Weights of a small masked image model.
Model: 64-pixel images, encoder norm rmsnorm, encoder layers 16, decoder layers 2.
Training: cautious_adamw at rate 0.0016, 13200 steps, batches of 512.
Rows from block 3 of the encoder of a small masked image model, named by matrix and row number. Rows with one number belong to one neuron. Each number is 50 + 15 x the weight over its row's rms, rounded and kept within 0 to 99. All counts start at 0.
Before each neuron's rows are labels from the 100 images, of 14848, where the neuron reaches its highest value: "patch colour" is the nearest of a few named colours to the mean colour under the peak. Only what is clearly more common there than usual is listed. The data: photos with spoken descriptions (Open Images, Localized Narratives).
# fc1: MLP up (encoder.blocks.3.mlp.fc1.weight, 640x160), inputs 0-79
# fc2: MLP down (encoder.blocks.3.mlp.fc2.weight, 160x640, transposed), outputs 0-79

patch colour: black
fc1.157:50 45 48 74 53 50 47 48 58 69 57 45 50 61 62 23 50 57 56 38 25 65 30 36 17 77 23 44 42 26 23 42 55 70 49 40 52 55 61 59 44 46 65 49 29 29 02 38 31 47 55 65 51 63 42 69 13 34 57 70 43 36 38 36 44 80 70 37 36 48 68 62 54 58 52 79 29 22 42 51
fc2.157:39 52 54 45 54 70 34 60 48 48 71 59 58 39 63 26 43 32 46 59 38 24 52 63 41 55 47 70 53 38 75 46 45 67 54 45 65 90 46 59 59 29 73 48 51 23 45 68 30 68 57 72 38 34 28 45 49 43 40 63 47 27 35 53 49 68 59 50 42 52 71 53 54 92 51 34 18 48 41 57

patch colour: white
fc1.637:60 40 56 44 39 53 46 47 57 50 55 57 72 30 61 22 74 73 56 57 38 60 53 31 40 44 43 66 35 60 49 27 27 27 20 96 35 37 22 41 61 90 47 58 66 67 54 50 38 42 41 28 59 59 46 67 59 40 68 41 45 52 75 32 36 36 56 57 47 45 49 58 53 22 50 72 59 59 40 26
fc2.637:28 39 57 60 33 29 49 44 65 68 38 39 58 48 40 49 36 46 44 71 59 50 45 70 40 33 48 31 56 47 20 65 33 49 45 39 76 57 57 38 75 34 66 63 31 67 59 84 35 47 45 62 61 64 58 70 40 49 71 40 57 61 51 46 60 62 39 29 58 58 35 56 49 38 45 73 28 77 51 39

patch colour: brown
fc1.526:50 74 55 56 26 76 37 51 46 43 54 25 66 32 42 16 46 54 69 42 51 61 45 35 44 67 57 56 39 63 26 59 46 49 54 57 39 47 43 62 42 47 50 40 45 64 88 67 34 51 46 30 69 44 12 69 25 53 18 51 37 33 72 48 58 26 32 57 68 21 71 60 29 64 13 60 42 37 60 78
fc2.526:56 53 85 30 50 73 39 54 67 50 52 28 59 49 53 62 67 37 63 38 54 65 53 44 49 66 54 61 40 69 18 56 45 14 92 61 52 48 49 49 38 52 51 41 16 25 54 49 44 70 33 50 36 52 54 51 27 60 50 42 67 26 50 42 62 54 53 53 56 51 29 47 51 53 45 57 52 21 48 30

patch colour: red
fc1.223:57 51 71 70 48 55 60 29 53 58 36 53 59 62 64 70 24 50 35 39 50 38 42 56 29 70 40 34 41 52 40 49 74 43 66 42 57 49 41 47 45 39 39 26 36 62 38 40 72 66 34 31 65 34 46 56 61 69 56 44 26 49 82 46 32 73 38 35 69 70 73 39 41 64 45 59 66 36 58 58
fc2.223:41 54 78 60 31 68 37 60 36 32 59 48 50 36 55 55 32 37 60 77 34 38 54 50 50 65 48 62 47 59 50 49 37 35 59 74 61 50 40 56 71 45 74 39 53 58 30 51 57 27 39 35 56 36 33 56 54 60 49 51 59 13 57 57 42 46 45 60 39 65 33 65 35 41 23 74 54 71 60 35

patch colour: white; pink
fc1.104:49 41 64 56 56 71 49 49 48 45 82 43 68 25 32 66 32 57 58 54 43 60 75 73 25 48 51 49 45 31 75 43 00 44 71 43 52 44 53 29 50 41 66 59 61 32 44 64 61 64 56 46 63 52 69 64 73 45 33 29 28 46 76 35 46 56 61 43 22 41 70 12 52 33 63 76 57 54 46 75
fc2.104:80 26 31 34 59 49 30 50 54 57 50 54 84 43 60 48 30 56 61 23 60 81 43 42 55 82 46 44 64 23 41 38 39 33 63 55 70 65 49 53 69 38 67 45 25 53 64 29 67 60 49 46 33 57 58 62 39 26 57 34 62 57 38 65 56 66 51 59 22 77 71 39 58 55 29 23 23 54 39 64

patch colour: purple; red
fc1.235:49 29 66 94 62 48 31 73 63 46 68 50 27 54 57 22 52 61 30 44 42 44 51 39 29 76 62 54 33 61 51 34 61 57 79 58 26 56 45 34 63 43 90 47 64 43 48 56 44 58 58 45 19 52 36 62 38 57 45 60 31 50 53 49 63 47 26 59 58 73 67 32 90 60 58 52 56 60 31 26
fc2.235:49 47 60 61 47 54 50 65 62 57 50 75 41 60 33 25 09 61 56 42 62 66 61 58 61 17 58 69 33 28 68 60 50 50 45 54 50 78 46 50 56 53 74 59 19 39 51 38 38 40 56 50 44 57 20 51 54 53 93 46 65 60 45 53 48 43 43 42 46 15 57 65 67 45 49 49 75 47 23 35

patch colour: blue
fc1.313:34 51 77 38 52 47 49 60 39 38 59 53 52 30 43 33 50 32 68 82 88 59 66 66 36 45 63 38 17 51 63 87 40 45 41 76 33 40 54 49 48 50 65 61 47 58 46 42 74 40 54 37 53 69 40 49 57 44 32 47 41 55 43 56 61 54 30 59 55 29 26 59 39 50 32 70 45 47 50 48
fc2.313:33 64 68 55 54 44 55 38 61 46 54 56 37 41 66 42 33 70 54 84 56 75 56 54 70 52 56 19 45 55 48 76 26 16 42 47 30 56 54 49 23 35 52 30 19 43 44 46 66 45 64 42 63 70 38 35 54 08 63 73 63 50 56 66 48 47 56 84 63 22 43 64 51 33 40 54 80 66 53 67

patch colour: grey
fc1.153:43 08 43 57 40 45 52 47 38 47 48 63 59 65 49 39 76 61 34 23 44 57 39 34 78 53 47 56 48 45 55 99 59 40 47 44 71 43 60 34 17 56 67 45 39 53 26 31 57 59 30 47 62 51 26 38 51 47 43 42 36 52 51 57 61 49 59 60 46 47 58 98 65 40 52 65 58 55 50 57
fc2.153:67 36 33 35 64 32 44 48 47 37 48 42 20 61 48 39 60 54 46 54 54 42 45 24 52 34 63 38 66 71 35 41 53 60 72 41 49 50 46 51 56 30 41 45 84 49 51 61 29 60 43 42 48 51 60 41 48 65 58 56 57 65 56 48 56 51 45 18 64 81 37 39 49 70 76 20 23 24 50 36

patch colour: white; pink
fc1.294:44 60 21 66 54 60 70 88 40 24 44 45 31 38 58 44 38 70 20 36 61 62 31 61 57 71 58 21 19 74 45 58 64 39 43 51 48 52 72 49 42 48 64 57 53 50 45 51 24 66 39 47 80 58 31 65 33 61 55 59 60 57 54 40 60 47 47 57 21 44 42 34 33 46 65 37 43 68 70 51
fc2.294:42 52 40 45 61 41 46 34 63 40 58 56 46 59 46 47 64 39 51 09 50 56 68 61 32 25 59 31 51 43 56 34 54 34 47 79 74 44 53 58 36 81 40 84 30 50 83 55 22 65 52 48 44 54 50 46 60 66 48 43 64 40 78 15 52 40 42 62 77 62 34 46 34 39 70 37 48 45 48 59

patch colour: brown
fc1.121:28 57 59 40 33 65 68 50 34 47 46 28 64 52 51 64 54 44 45 21 50 42 50 20 31 59 36 47 34 22 41 99 54 76 54 38 62 45 55 48 34 34 48 26 36 40 38 58 42 80 47 41 45 68 55 59 10 54 67 64 30 50 48 42 39 39 42 58 57 32 48 73 47 59 46 59 73 29 61 67
fc2.121:61 16 64 44 28 55 62 39 56 30 56 61 44 44 46 55 64 52 61 69 71 57 58 85 60 53 35 59 67 45 38 65 65 30 28 53 62 29 47 38 79 40 70 28 58 37 15 00 70 57 42 67 37 38 65 68 34 42 33 67 76 58 43 59 39 59 62 41 50 33 49 37 73 53 30 24 34 50 56 47

patch colour: red
fc1.182:62 62 66 56 55 42 59 53 82 57 33 83 57 67 38 73 69 56 57 54 37 21 53 58 37 78 21 51 48 21 33 39 50 53 27 69 55 71 50 35 34 51 56 65 65 59 43 44 35 68 03 42 66 43 59 42 62 66 19 42 46 48 70 49 51 66 59 53 43 70 69 44 68 38 61 52 52 45 60 57
fc2.182:77 53 55 64 41 56 42 46 86 54 62 57 40 55 36 41 58 62 20 54 51 48 43 48 27 29 28 45 28 51 59 47 76 65 32 53 36 70 53 46 62 56 57 58 53 59 39 56 61 26 26 66 57 25 54 35 54 67 37 58 43 49 56 27 78 47 52 45 63 57 32 57 68 20 48 46 52 62 64 60

patch colour: brown
fc1.41:35 26 42 55 17 66 53 71 26 55 41 51 56 52 31 26 72 49 41 45 42 83 49 20 38 76 23 41 39 42 72 43 47 43 24 50 52 46 57 69 57 47 60 43 56 46 41 47 50 59 53 54 15 63 38 43 47 34 47 63 37 64 46 55 67 66 31 70 76 61 44 67 53 62 31 45 47 45 36 75
fc2.41:44 56 52 47 63 46 63 44 28 27 52 36 36 54 62 91 64 36 57 66 52 30 49 68 54 34 38 38 78 59 32 34 70 73 37 46 94 31 50 47 53 46 41 40 67 57 19 63 63 59 14 50 26 44 78 50 47 59 16 60 37 38 34 45 35 44 71 45 41 63 78 33 39 66 40 56 41 65 35 71

patch colour: cyan
fc1.80:69 50 50 60 41 29 64 52 34 30 26 60 30 24 43 50 58 54 41 60 56 41 99 80 66 58 37 76 50 29 43 49 43 48 51 43 40 57 29 58 39 45 53 53 43 41 46 40 41 76 69 55 52 56 28 50 54 55 69 31 51 55 28 45 28 31 47 42 44 69 53 05 62 65 57 57 27 67 42 58
fc2.80:52 39 72 39 57 61 55 36 41 21 46 43 36 43 39 19 51 45 56 49 48 42 69 29 48 57 41 72 45 52 69 54 70 68 51 53 60 39 51 70 72 33 53 77 51 44 45 44 55 60 73 59 51 47 32 56 48 30 58 40 51 57 20 69 25 38 43 63 35 40 51 51 57 75 49 51 47 55 53 52

patch colour: black
fc1.305:46 47 41 47 29 46 83 35 35 16 13 44 14 47 38 75 71 59 44 53 61 33 52 41 41 24 56 31 44 57 34 41 51 44 60 65 54 32 97 79 39 75 49 51 43 65 71 69 55 52 39 49 48 50 55 41 63 49 49 59 60 37 54 44 58 33 73 35 47 63 37 31 27 51 59 99 66 46 65 46
fc2.305:68 50 13 30 25 34 62 45 43 25 89 53 59 74 39 70 39 37 36 51 56 35 59 36 54 35 47 54 64 68 35 47 30 49 22 94 56 34 37 63 44 44 20 48 28 52 30 41 50 41 47 71 38 57 57 23 53 41 59 53 66 58 44 37 57 57 73 37 44 59 56 38 60 58 56 52 35 46 40 60

patch colour: purple
fc1.174:63 63 73 29 52 64 46 26 53 71 48 42 77 46 44 59 42 38 46 71 42 61 61 40 41 61 78 71 50 15 36 58 57 69 78 56 27 35 52 48 40 62 43 56 63 87 26 65 57 58 57 52 54 29 32 64 52 50 43 19 33 39 50 25 64 99 70 44 60 46 31 30 51 34 74 30 56 53 66 52
fc2.174:64 21 75 71 71 65 61 35 66 40 51 59 66 56 40 41 54 43 31 58 40 67 73 63 26 56 37 56 12 59 40 83 69 56 70 63 31 38 50 55 56 37 50 39 61 36 59 64 43 24 61 68 48 25 66 40 51 44 55 46 39 63 22 43 17 48 67 62 57 43 37 57 52 48 49 44 53 55 65 42

patch colour: pink; white
fc1.435:41 73 73 70 37 39 40 47 43 19 58 34 50 49 37 19 56 44 56 45 69 50 46 67 52 30 52 38 62 44 52 64 43 53 80 56 41 35 46 35 73 48 38 57 46 52 73 71 68 29 56 69 48 55 39 41 55 21 81 54 47 38 60 54 28 62 80 37 38 28 49 34 68 69 38 62 63 40 60 21
fc2.435:11 57 56 56 66 59 38 43 60 52 46 67 36 27 34 53 71 39 38 63 34 31 49 47 60 35 34 52 50 47 38 61 79 74 35 49 79 44 58 38 73 33 43 61 49 58 38 55 20 19 55 66 49 45 48 55 57 44 57 52 49 68 47 56 70 61 74 04 48 51 29 56 34 34 56 53 59 37 47 67

patch colour: brown
fc1.379:38 57 49 52 24 54 49 33 42 36 55 53 31 13 67 49 66 45 58 46 71 59 48 45 55 62 72 32 54 53 50 60 51 44 76 78 48 61 55 36 43 41 50 44 45 83 73 86 78 83 64 20 58 52 53 53 33 40 66 47 40 42 49 43 56 56 34 78 41 60 47 23 37 32 50 52 60 67 36 51
fc2.379:69 56 56 54 69 64 52 54 56 44 54 64 47 40 50 27 49 39 48 49 32 46 65 57 44 38 28 86 31 59 50 63 52 39 18 61 10 50 46 49 74 41 39 56 50 45 52 43 48 35 59 54 60 60 43 48 47 53 71 46 62 74 25 46 59 41 53 45 53 20 59 59 68 50 63 24 54 38 63 65

patch colour: brown
fc1.190:40 24 35 37 50 58 93 31 21 31 23 56 48 78 46 61 46 82 62 53 55 59 29 54 37 49 53 37 54 52 41 64 54 19 52 36 67 47 73 71 44 77 29 77 51 43 49 73 36 44 47 42 44 75 59 55 72 61 68 58 50 58 49 24 58 39 27 34 82 56 50 52 47 18 68 49 63 34 53 48
fc2.190:39 59 50 61 28 33 37 62 71 66 53 61 74 68 40 74 31 65 56 25 35 52 60 44 42 42 60 26 07 64 33 32 30 33 44 82 69 30 52 39 60 38 56 65 48 60 37 61 68 52 33 33 54 56 71 65 40 58 49 17 47 53 71 43 48 42 46 59 58 45 43 72 33 35 46 64 76 64 52 51

patch colour: pink
fc1.11:51 14 83 67 46 29 55 44 48 36 45 50 38 40 60 65 18 62 65 69 31 30 66 53 31 57 50 64 58 43 35 61 64 34 49 77 56 48 32 38 30 53 60 46 51 68 38 56 40 37 62 58 60 50 23 59 34 73 47 31 42 41 43 48 48 27 51 72 46 25 64 60 43 15 51 47 41 62 47 61
fc2.11:69 46 46 22 48 44 60 40 71 43 45 47 63 48 44 67 53 61 47 56 28 30 61 43 56 59 45 41 43 43 31 46 64 37 53 76 46 48 61 44 38 57 46 55 36 39 63 59 45 57 61 12 61 38 42 65 42 76 50 36 39 61 61 61 58 53 52 66 35 68 32 81 49 61 44 11 24 57 57 36

patch colour: white; cyan
fc1.612:69 67 43 64 39 68 75 67 32 27 71 48 72 57 32 38 28 48 38 60 59 42 57 60 29 59 62 55 23 51 42 38 54 59 47 56 61 62 38 49 43 47 72 63 41 32 51 40 27 63 50 49 24 52 39 56 28 32 61 63 44 55 61 38 19 54 55 11 52 22 33 73 56 30 42 79 48 46 87 39
fc2.612:62 49 65 52 42 36 53 61 38 43 51 40 48 54 26 39 49 64 18 54 36 58 59 62 61 48 54 48 46 55 29 78 54 36 28 71 37 44 48 39 38 37 47 61 38 62 51 26 53 22 61 30 51 55 48 49 31 28 34 27 64 72 58 60 99 63 25 56 65 64 25 49 78 30 34 35 75 35 75 49

patch colour: green
fc1.387:35 45 41 61 51 33 56 60 48 39 54 62 59 48 26 60 52 40 49 64 57 06 56 61 60 24 34 42 39 28 42 60 45 51 42 33 69 23 37 52 16 68 69 47 37 46 56 77 20 67 41 57 41 61 45 19 76 42 60 26 70 47 58 46 61 28 20 46 54 43 62 59 47 58 65 40 36 35 56 62
fc2.387:36 57 92 72 62 47 41 64 62 48 61 31 35 51 61 57 29 44 61 57 56 45 58 52 62 36 46 46 39 43 53 43 34 46 24 53 56 36 52 66 62 53 36 60 40 25 58 48 52 60 48 35 46 56 36 58 47 43 35 36 54 72 30 82 26 28 34 35 31 53 76 70 61 63 10 78 62 60 38 56

patch colour: blue; cyan
fc1.29:52 58 41 25 31 65 56 33 38 31 45 77 61 39 79 31 64 28 57 42 58 38 92 58 48 38 35 66 74 45 49 65 33 87 68 67 45 62 50 61 75 52 23 40 57 38 42 44 42 63 60 61 66 12 45 55 31 59 49 34 44 71 55 57 33 27 79 35 46 58 61 53 23 46 53 41 66 55 50 50
fc2.29:61 42 51 34 22 71 52 32 37 23 47 50 54 46 56 28 35 39 48 27 26 39 67 36 32 43 46 46 34 49 64 55 67 83 82 51 60 28 54 58 53 28 58 44 51 48 62 44 67 46 42 56 40 54 57 37 55 34 40 56 42 40 46 36 41 45 64 52 51 39 45 33 37 73 69 60 91 59 55 34

patch colour: pink
fc1.630:34 59 65 45 20 38 35 34 43 16 53 18 42 56 52 54 66 41 46 80 72 42 33 41 18 43 41 42 60 39 32 43 46 83 43 46 47 36 46 60 62 51 47 65 64 63 52 65 55 55 61 23 50 63 59 55 43 57 42 43 50 65 57 35 14 36 38 66 61 26 98 23 37 75 07 78 51 55 51 56
fc2.630:62 47 65 45 45 33 56 36 42 31 53 11 42 53 50 89 43 47 35 55 82 55 49 46 36 52 43 58 74 41 23 35 64 27 40 61 57 27 49 57 74 27 45 45 38 58 39 63 54 64 39 35 36 46 60 47 39 80 39 42 52 53 46 63 62 63 40 67 64 33 39 25 66 63 24 46 31 67 40 51

patch colour: white; pink
fc1.441:48 56 62 59 25 22 54 52 53 64 58 29 69 73 62 69 72 43 69 48 56 23 57 35 51 67 54 57 28 35 57 76 36 72 46 38 52 51 57 72 38 67 50 45 47 38 37 42 35 51 49 71 74 79 34 48 32 42 49 75 19 50 71 56 25 46 40 37 61 16 41 66 50 57 67 75 56 64 61 33
fc2.441:51 57 47 35 99 59 28 55 62 56 53 55 36 35 56 21 24 70 60 56 44 53 67 65 45 57 33 76 50 67 70 37 43 38 50 46 37 69 63 56 62 65 28 58 55 51 87 48 44 34 76 74 62 52 37 56 65 48 69 19 58 52 25 34 64 18 49 52 65 55 47 58 40 26 72 34 42 48 52 64

patch colour: grey
fc1.350:46 48 38 53 42 80 63 43 52 40 72 55 49 58 55 77 38 29 68 60 68 58 38 53 64 26 44 43 55 40 45 42 56 51 63 49 59 38 32 47 50 58 59 64 40 51 42 61 35 61 69 57 45 63 47 22 64 70 75 42 71 42 46 30 28 47 67 35 38 49 53 57 38 47 73 76 65 64 21 43
fc2.350:80 50 41 47 29 44 35 63 45 27 57 68 84 52 65 24 16 35 63 80 52 29 54 63 47 21 41 55 41 31 31 63 50 56 27 60 46 03 52 40 45 59 44 62 53 53 39 40 55 52 35 65 36 66 42 53 17 57 42 30 64 75 51 39 31 21 41 35 32 19 65 36 68 53 46 72 51 58 53 83

patch colour: cyan
fc1.120:43 21 47 71 50 53 43 57 57 63 75 55 43 53 13 51 19 31 60 43 59 59 58 35 56 60 62 57 38 62 74 41 53 49 55 60 08 25 59 64 65 54 59 73 68 39 58 20 43 45 69 48 65 43 15 40 49 37 40 62 60 24 34 36 35 62 31 48 55 71 61 59 59 50 42 55 48 41 51 18
fc2.120:51 61 57 29 47 54 58 47 83 46 47 59 48 48 54 31 24 44 52 65 33 33 60 61 51 32 57 51 34 29 37 44 39 71 50 67 34 45 47 69 32 38 56 57 40 59 43 36 19 36 29 37 39 54 47 51 51 52 43 31 57 71 29 47 49 35 30 62 53 41 06 32 56 52 68 45 58 59 69 49

patch colour: blue
fc1.365:30 90 49 54 47 67 46 63 55 36 59 43 78 32 44 57 49 56 60 53 60 41 50 72 39 63 36 71 41 47 70 40 47 52 78 47 46 53 70 51 39 13 61 39 61 62 41 47 54 47 53 37 59 67 45 39 25 42 79 60 45 35 56 48 39 74 43 23 58 49 46 44 75 40 56 84 80 25 25 58
fc2.365:47 58 67 56 95 71 45 50 78 59 41 72 52 39 43 19 59 49 54 69 61 49 51 66 33 41 46 60 53 83 76 47 62 45 80 61 26 56 53 44 49 35 65 42 69 69 67 61 53 45 57 66 63 35 63 40 53 43 76 44 91 77 43 56 36 31 45 69 78 49 19 54 47 35 44 50 09 35 61 77

patch colour: blue
fc1.129:62 40 39 43 65 62 23 60 41 60 84 53 69 42 40 79 38 48 58 48 58 42 59 50 38 64 45 74 35 57 23 65 41 54 86 49 51 61 38 52 54 50 33 52 74 45 57 21 57 58 41 36 61 22 34 40 51 60 59 51 41 30 46 43 77 64 81 72 48 53 53 32 20 39 62 36 46 51 31 44
fc2.129:48 34 30 20 36 53 42 61 51 34 46 69 41 48 42 27 41 39 29 56 43 55 62 47 38 48 43 50 23 71 32 45 74 80 49 54 68 58 53 40 77 36 49 51 57 37 63 58 23 25 50 53 35 64 48 55 34 29 47 53 35 22 49 49 59 42 61 75 36 47 36 52 38 44 81 36 72 75 49 28

patch colour: green
fc1.311:26 40 59 81 69 55 89 57 16 33 51 46 44 28 48 49 64 72 39 62 60 39 48 39 62 31 42 37 44 38 36 56 66 62 46 67 58 55 69 49 28 66 62 67 58 48 39 27 48 47 44 50 58 47 49 57 27 32 34 61 55 77 42 41 51 43 49 62 39 49 35 61 38 87 56 41 42 81 63 59
fc2.311:48 55 14 65 49 33 33 39 64 52 59 64 44 48 20 39 51 47 48 46 51 67 60 46 77 27 54 66 48 35 66 32 38 59 43 81 52 08 44 50 36 68 34 78 46 67 68 45 56 64 40 41 30 56 42 55 62 51 53 48 66 78 46 42 45 45 59 40 66 51 72 59 65 58 36 42 57 19 15 71

patch colour: cyan
fc1.363:45 86 39 57 15 42 58 56 41 40 64 59 36 42 39 45 51 59 41 76 46 40 81 36 54 46 51 52 67 40 35 52 32 70 53 73 61 46 47 54 52 55 13 50 49 45 35 45 47 57 37 51 51 44 47 30 44 57 50 61 47 56 28 40 62 34 34 51 52 42 35 87 54 41 23 71 63 82 82 32
fc2.363:49 63 53 50 50 48 68 64 48 58 44 10 59 68 48 71 61 43 27 31 36 38 34 57 50 60 71 67 45 51 34 67 63 43 57 50 40 42 49 57 23 60 48 42 32 35 63 41 63 58 52 42 51 37 40 44 39 47 62 71 50 54 60 66 82 60 44 75 36 34 31 71 53 39 69 51 61 58 55 25

patch colour: grey
fc1.269:44 42 72 49 59 75 38 27 49 48 55 55 36 51 41 70 43 53 43 05 24 47 65 46 60 39 58 62 33 51 52 67 51 39 35 64 62 38 38 53 52 64 38 73 61 41 44 75 37 71 50 33 53 60 18 38 64 38 33 48 56 27 59 40 50 29 23 63 70 52 29 28 34 34 37 76 45 67 42 40
fc2.269:51 67 52 75 50 58 57 52 35 36 53 54 54 51 82 44 48 44 44 40 33 49 50 56 45 73 47 35 76 36 51 50 36 65 82 54 52 38 48 61 15 77 55 45 64 50 42 65 58 62 46 49 50 52 63 46 46 80 36 42 23 49 57 48 52 41 58 46 35 55 50 37 39 70 81 52 55 34 61 70

patch colour: grey
fc1.141:56 35 67 45 67 73 42 24 48 64 57 65 72 54 52 36 61 36 44 44 35 59 50 41 46 82 36 47 62 48 61 72 62 38 15 57 60 58 47 60 38 61 36 46 12 62 52 45 53 41 55 14 51 29 31 50 18 57 32 74 57 49 51 39 68 07 37 45 32 38 41 51 42 49 44 57 67 55 56 54
fc2.141:70 32 15 54 79 39 59 49 38 44 52 74 37 50 53 58 43 47 43 40 53 56 47 28 53 50 41 41 55 48 43 17 57 56 66 56 50 52 49 56 39 57 43 46 76 43 51 46 52 71 33 30 38 46 75 49 61 60 64 41 43 77 60 55 56 58 46 38 55 69 61 14 48 87 73 11 14 46 38 72

patch colour: green
fc1.422:60 40 35 79 32 62 50 68 36 51 67 61 35 51 66 42 55 60 46 54 19 62 56 33 42 51 68 35 24 54 71 66 54 40 55 60 54 37 42 32 38 40 51 53 57 44 42 59 46 52 46 35 78 49 63 66 41 42 35 60 81 43 70 44 67 28 43 62 28 40 23 57 27 23 51 68 53 57 43 62
fc2.422:40 43 75 68 59 55 34 58 67 79 54 76 29 52 44 53 09 52 59 50 37 87 55 72 21 45 41 79 60 58 68 43 56 31 38 50 11 53 40 46 53 24 49 42 38 47 54 51 41 47 56 42 31 57 32 63 70 66 66 57 52 50 47 77 33 63 37 78 74 31 34 57 52 12 37 41 79 55 38 48

patch colour: blue; cyan
fc1.309:46 46 63 43 23 67 24 48 49 43 62 31 53 15 43 33 51 68 46 43 47 21 73 27 37 66 64 47 40 55 46 82 63 65 31 65 43 39 51 26 58 55 51 40 78 50 23 74 59 66 51 31 43 63 44 65 45 61 33 36 41 60 75 36 62 55 42 65 45 20 57 67 58 49 49 61 73 51 52 26
fc2.309:51 53 63 67 43 45 56 53 44 42 41 32 45 52 48 72 39 53 47 49 55 59 44 49 48 58 42 24 52 75 31 58 70 27 23 40 40 72 51 44 65 16 73 38 46 57 57 51 71 36 73 25 62 63 61 70 61 48 57 52 33 70 70 73 77 66 48 78 61 35 59 65 47 50 16 51 63 57 44 41

patch colour: blue
fc1.610:38 63 54 53 24 42 04 54 67 52 70 20 57 13 66 30 39 53 38 56 11 39 77 34 42 69 52 44 36 71 39 39 70 57 53 46 49 67 76 40 49 50 61 48 32 51 52 51 40 61 64 47 14 55 58 61 38 56 66 70 41 45 63 35 59 46 73 51 58 32 41 59 39 28 66 77 47 61 59 29
fc2.610:81 68 54 51 26 34 71 46 54 52 56 45 66 63 50 51 34 60 48 58 30 50 34 63 52 49 45 68 44 42 37 63 38 59 46 61 40 75 42 40 17 75 37 34 24 52 84 49 82 50 53 36 73 52 64 48 49 54 56 64 37 33 55 31 30 35 39 68 44 27 40 60 75 55 34 64 58 71 43 53

patch colour: grey
fc1.385:26 57 60 52 55 66 31 48 26 47 60 48 44 38 36 30 70 56 29 67 81 45 17 46 40 26 58 60 47 53 64 48 30 60 60 59 61 59 47 47 59 46 55 52 36 62 22 37 61 66 28 71 46 56 42 59 51 23 54 65 45 53 80 39 57 55 52 44 32 37 52 41 82 51 58 39 55 71 29 47
fc2.385:75 45 26 36 60 68 44 49 45 52 53 32 70 49 48 59 34 41 34 43 82 68 63 47 49 64 62 68 58 50 52 23 25 31 58 56 58 54 56 45 44 34 52 49 55 58 55 16 38 17 57 58 58 55 51 43 40 42 59 54 56 62 34 57 48 64 35 28 37 59 28 39 78 52 52 34 44 65 36 58