{
  "color_jitter": 0.2,
  "encoder_qk_norm": false,
  "encoder_patch_size": [8, 8],
  "residual_init": "scaled_by_depth",
  "beta1": 0.85
}
Rows from block 3 of the encoder of a small masked image model, named by matrix and row number. Rows with one number belong to one neuron. Each number is 128 + 24 x the weight over its row's rms, rounded and kept within 0 to 255. All counts start at 0. Numbers have three digits each. After the name is the row's rms in percent of the matrix's.
After each neuron's rows are labels from the 100 images, of 14848, where the neuron reaches its highest value: "responds to" is what is common among them. Only what is clearly more common there than usual is listed. The data: photos with spoken descriptions (Open Images, Localized Narratives).
# fc1: MLP up (encoder.blocks.3.mlp.fc1.weight, 640x160), inputs 0-79
# fc2: MLP down (encoder.blocks.3.mlp.fc2.weight, 160x640, transposed), outputs 0-79

fc1.122 106:127125128153124151125165119118149082126097128101155132126148120165113111157149115094143153141114108138126138137132153083180106127094126114091185120142130133133132101142127159113141148115141134134111137130136091132118124187076190130145130154
fc2.122 113:129101152132122146099124108096132143122094113147116145115126128116120124127149101177117143130080128084115154126159132161153143149153131136142135083145097118136090129149134180141088110136125144121149147104150144122120164164150153129069130149
responds to: text has "wall"

fc1.318 098:129132158123203157123133142101128123134110119075105158139118131150146114142137148145109149150173102107138080094153107138153130148120148135141132134146150100112133103154105140128118114144086158126103090158181125153120098095119160107152142089
fc2.318 089:138144161076179120113121137138116142154114119125124139123138107121133155149116130118128163083138141121136114125121129131147110132137117141187188108136119132124119131099118150138110145123108108168140113135157139124162177108125099091115109130
responds to: text has "sky"

fc1.384 084:144133093124142113123122142123110136148121142153147131122113139128112125156126137125113129116168158158153149110144103109132172154126138115115123142154147119136099132157147093092135092119152090108129130137216148181080102092149127131163139102
fc2.384 086:164160120178097126132134166130122135161152129107143118082121121137115121092201138089111114127146140117171134107165130104132153129123110181143164130106128123144104118143137114128129084108179042144136155149134138102115143087129134107127148137
responds to: text has "flowers"

fc1.218 085:131102123176137141163091127129119146143160127162124125141136098132104148094167139115119106093160118095099156108120105144151151113126141129103125161146145147111120122134161135194134127124130146127116125103115124142128126142134154135154100137
fc2.218 069:141127106189099118149111170144123139143135138132116091120126116171134151105178111148146104089119127100090203131157134163103181087158138106120118129128100127136140168123139158097145119129122107110155119117142168149100114093075148207140127173
responds to: text has "color"

fc1.124 088:152153120122117131165140105127113158122142118141185132084137110122096127114085101132099128105108147148104105147143110128095093111146143129087099143110126145134129167146091122124109112120199141125149141117080124132111141130103154156119105155
fc2.124 069:154130112121137182122145144143155094173138117131112100111096067138104139129150096191124118138117094131178132124129123166125170139148169096117116114115098145163102128114106135100137109145121118124162111132124123136139124160133114117128150122
responds to: text has "red"

fc1.169 101:134126133111107096114092110113123111114146113149108097116115136166141138114123114130079173144106094100144126092100124131147142117084147140149158142150117110120174130119119079106132094122155118103101156144128092123151123114116138107141128095
fc2.169 081:126104105102126162134155146146113110123134151102153063134092124145134116117119131135084149096159156125116118141079117161108131097126161116164141098112115132121145124132132110108153144140120081176119156115151130111131131136196130097154169149
responds to: text has "sky"

fc1.635 098:142160133150125170098115097119150112102124110146100090104132152125142102141066171141152112111169125132166109142112097098087146143098142127142107078128115145132146131170166112126123143132207129131118115123120117186150124154112143095168159161
fc2.635 089:166129088098083108142116103096116144122145133116092114136096106095156121139108140105130112114164100124132190159137132151172121119139133097118113160118124122106135156125142127139115126162142118177099118115109166107093146187127123175153146144
responds to: text has "sky"; text has "trees"

fc1.578 100:118106192098150126094114149158132160104108110129122082143093145114110078137135076112152102103173137102124107140127108162171172146126083130148118102128129125087098130118126135117170142111154085119103097093124138140108113108095135122165149112
fc2.578 087:143150164114133152105140122143123133115138140150134100127159132125119148091129105110170155139113169135105133135133135157136094115124165145094153136119068126133156145159124132102088114138108115140089159108141183165082143154131126080128121170
responds to: text has "grass"

fc1.270 087:108104086131106125184112137112097142108127127151085108151142148100100140142112087118092116130191095102140082120135127175075162111129114105137098117118121154166129161143176145149127113120134088131102112105111136110101102134114139133111098153
fc2.270 087:124141111124131111111150186134144186135136155162139116138082101139138109130101129147113145115091064116116152129085122139146128111153159097142128158160144114139123149147127172110132165088110141123117105130158144124137141112123116113169141156
responds to: text has "plants"

fc1.380 094:142126156135113108073072171135142100119182136117142136140142121130145114173117140107139104149124102165112117080112113162127091124123097110131124134081154136109133162142129082129129138121182123121136137162145135104085109102136174142133121112
fc2.380 102:169112108098161115139126155120116147144153089132131129142100139140153116138103127109131122103135141122109138085125119169114105097158175105149099137145143109140118127158167116111123137167130131149099109117135166184115134110140122109163109124
responds to: text has "grass"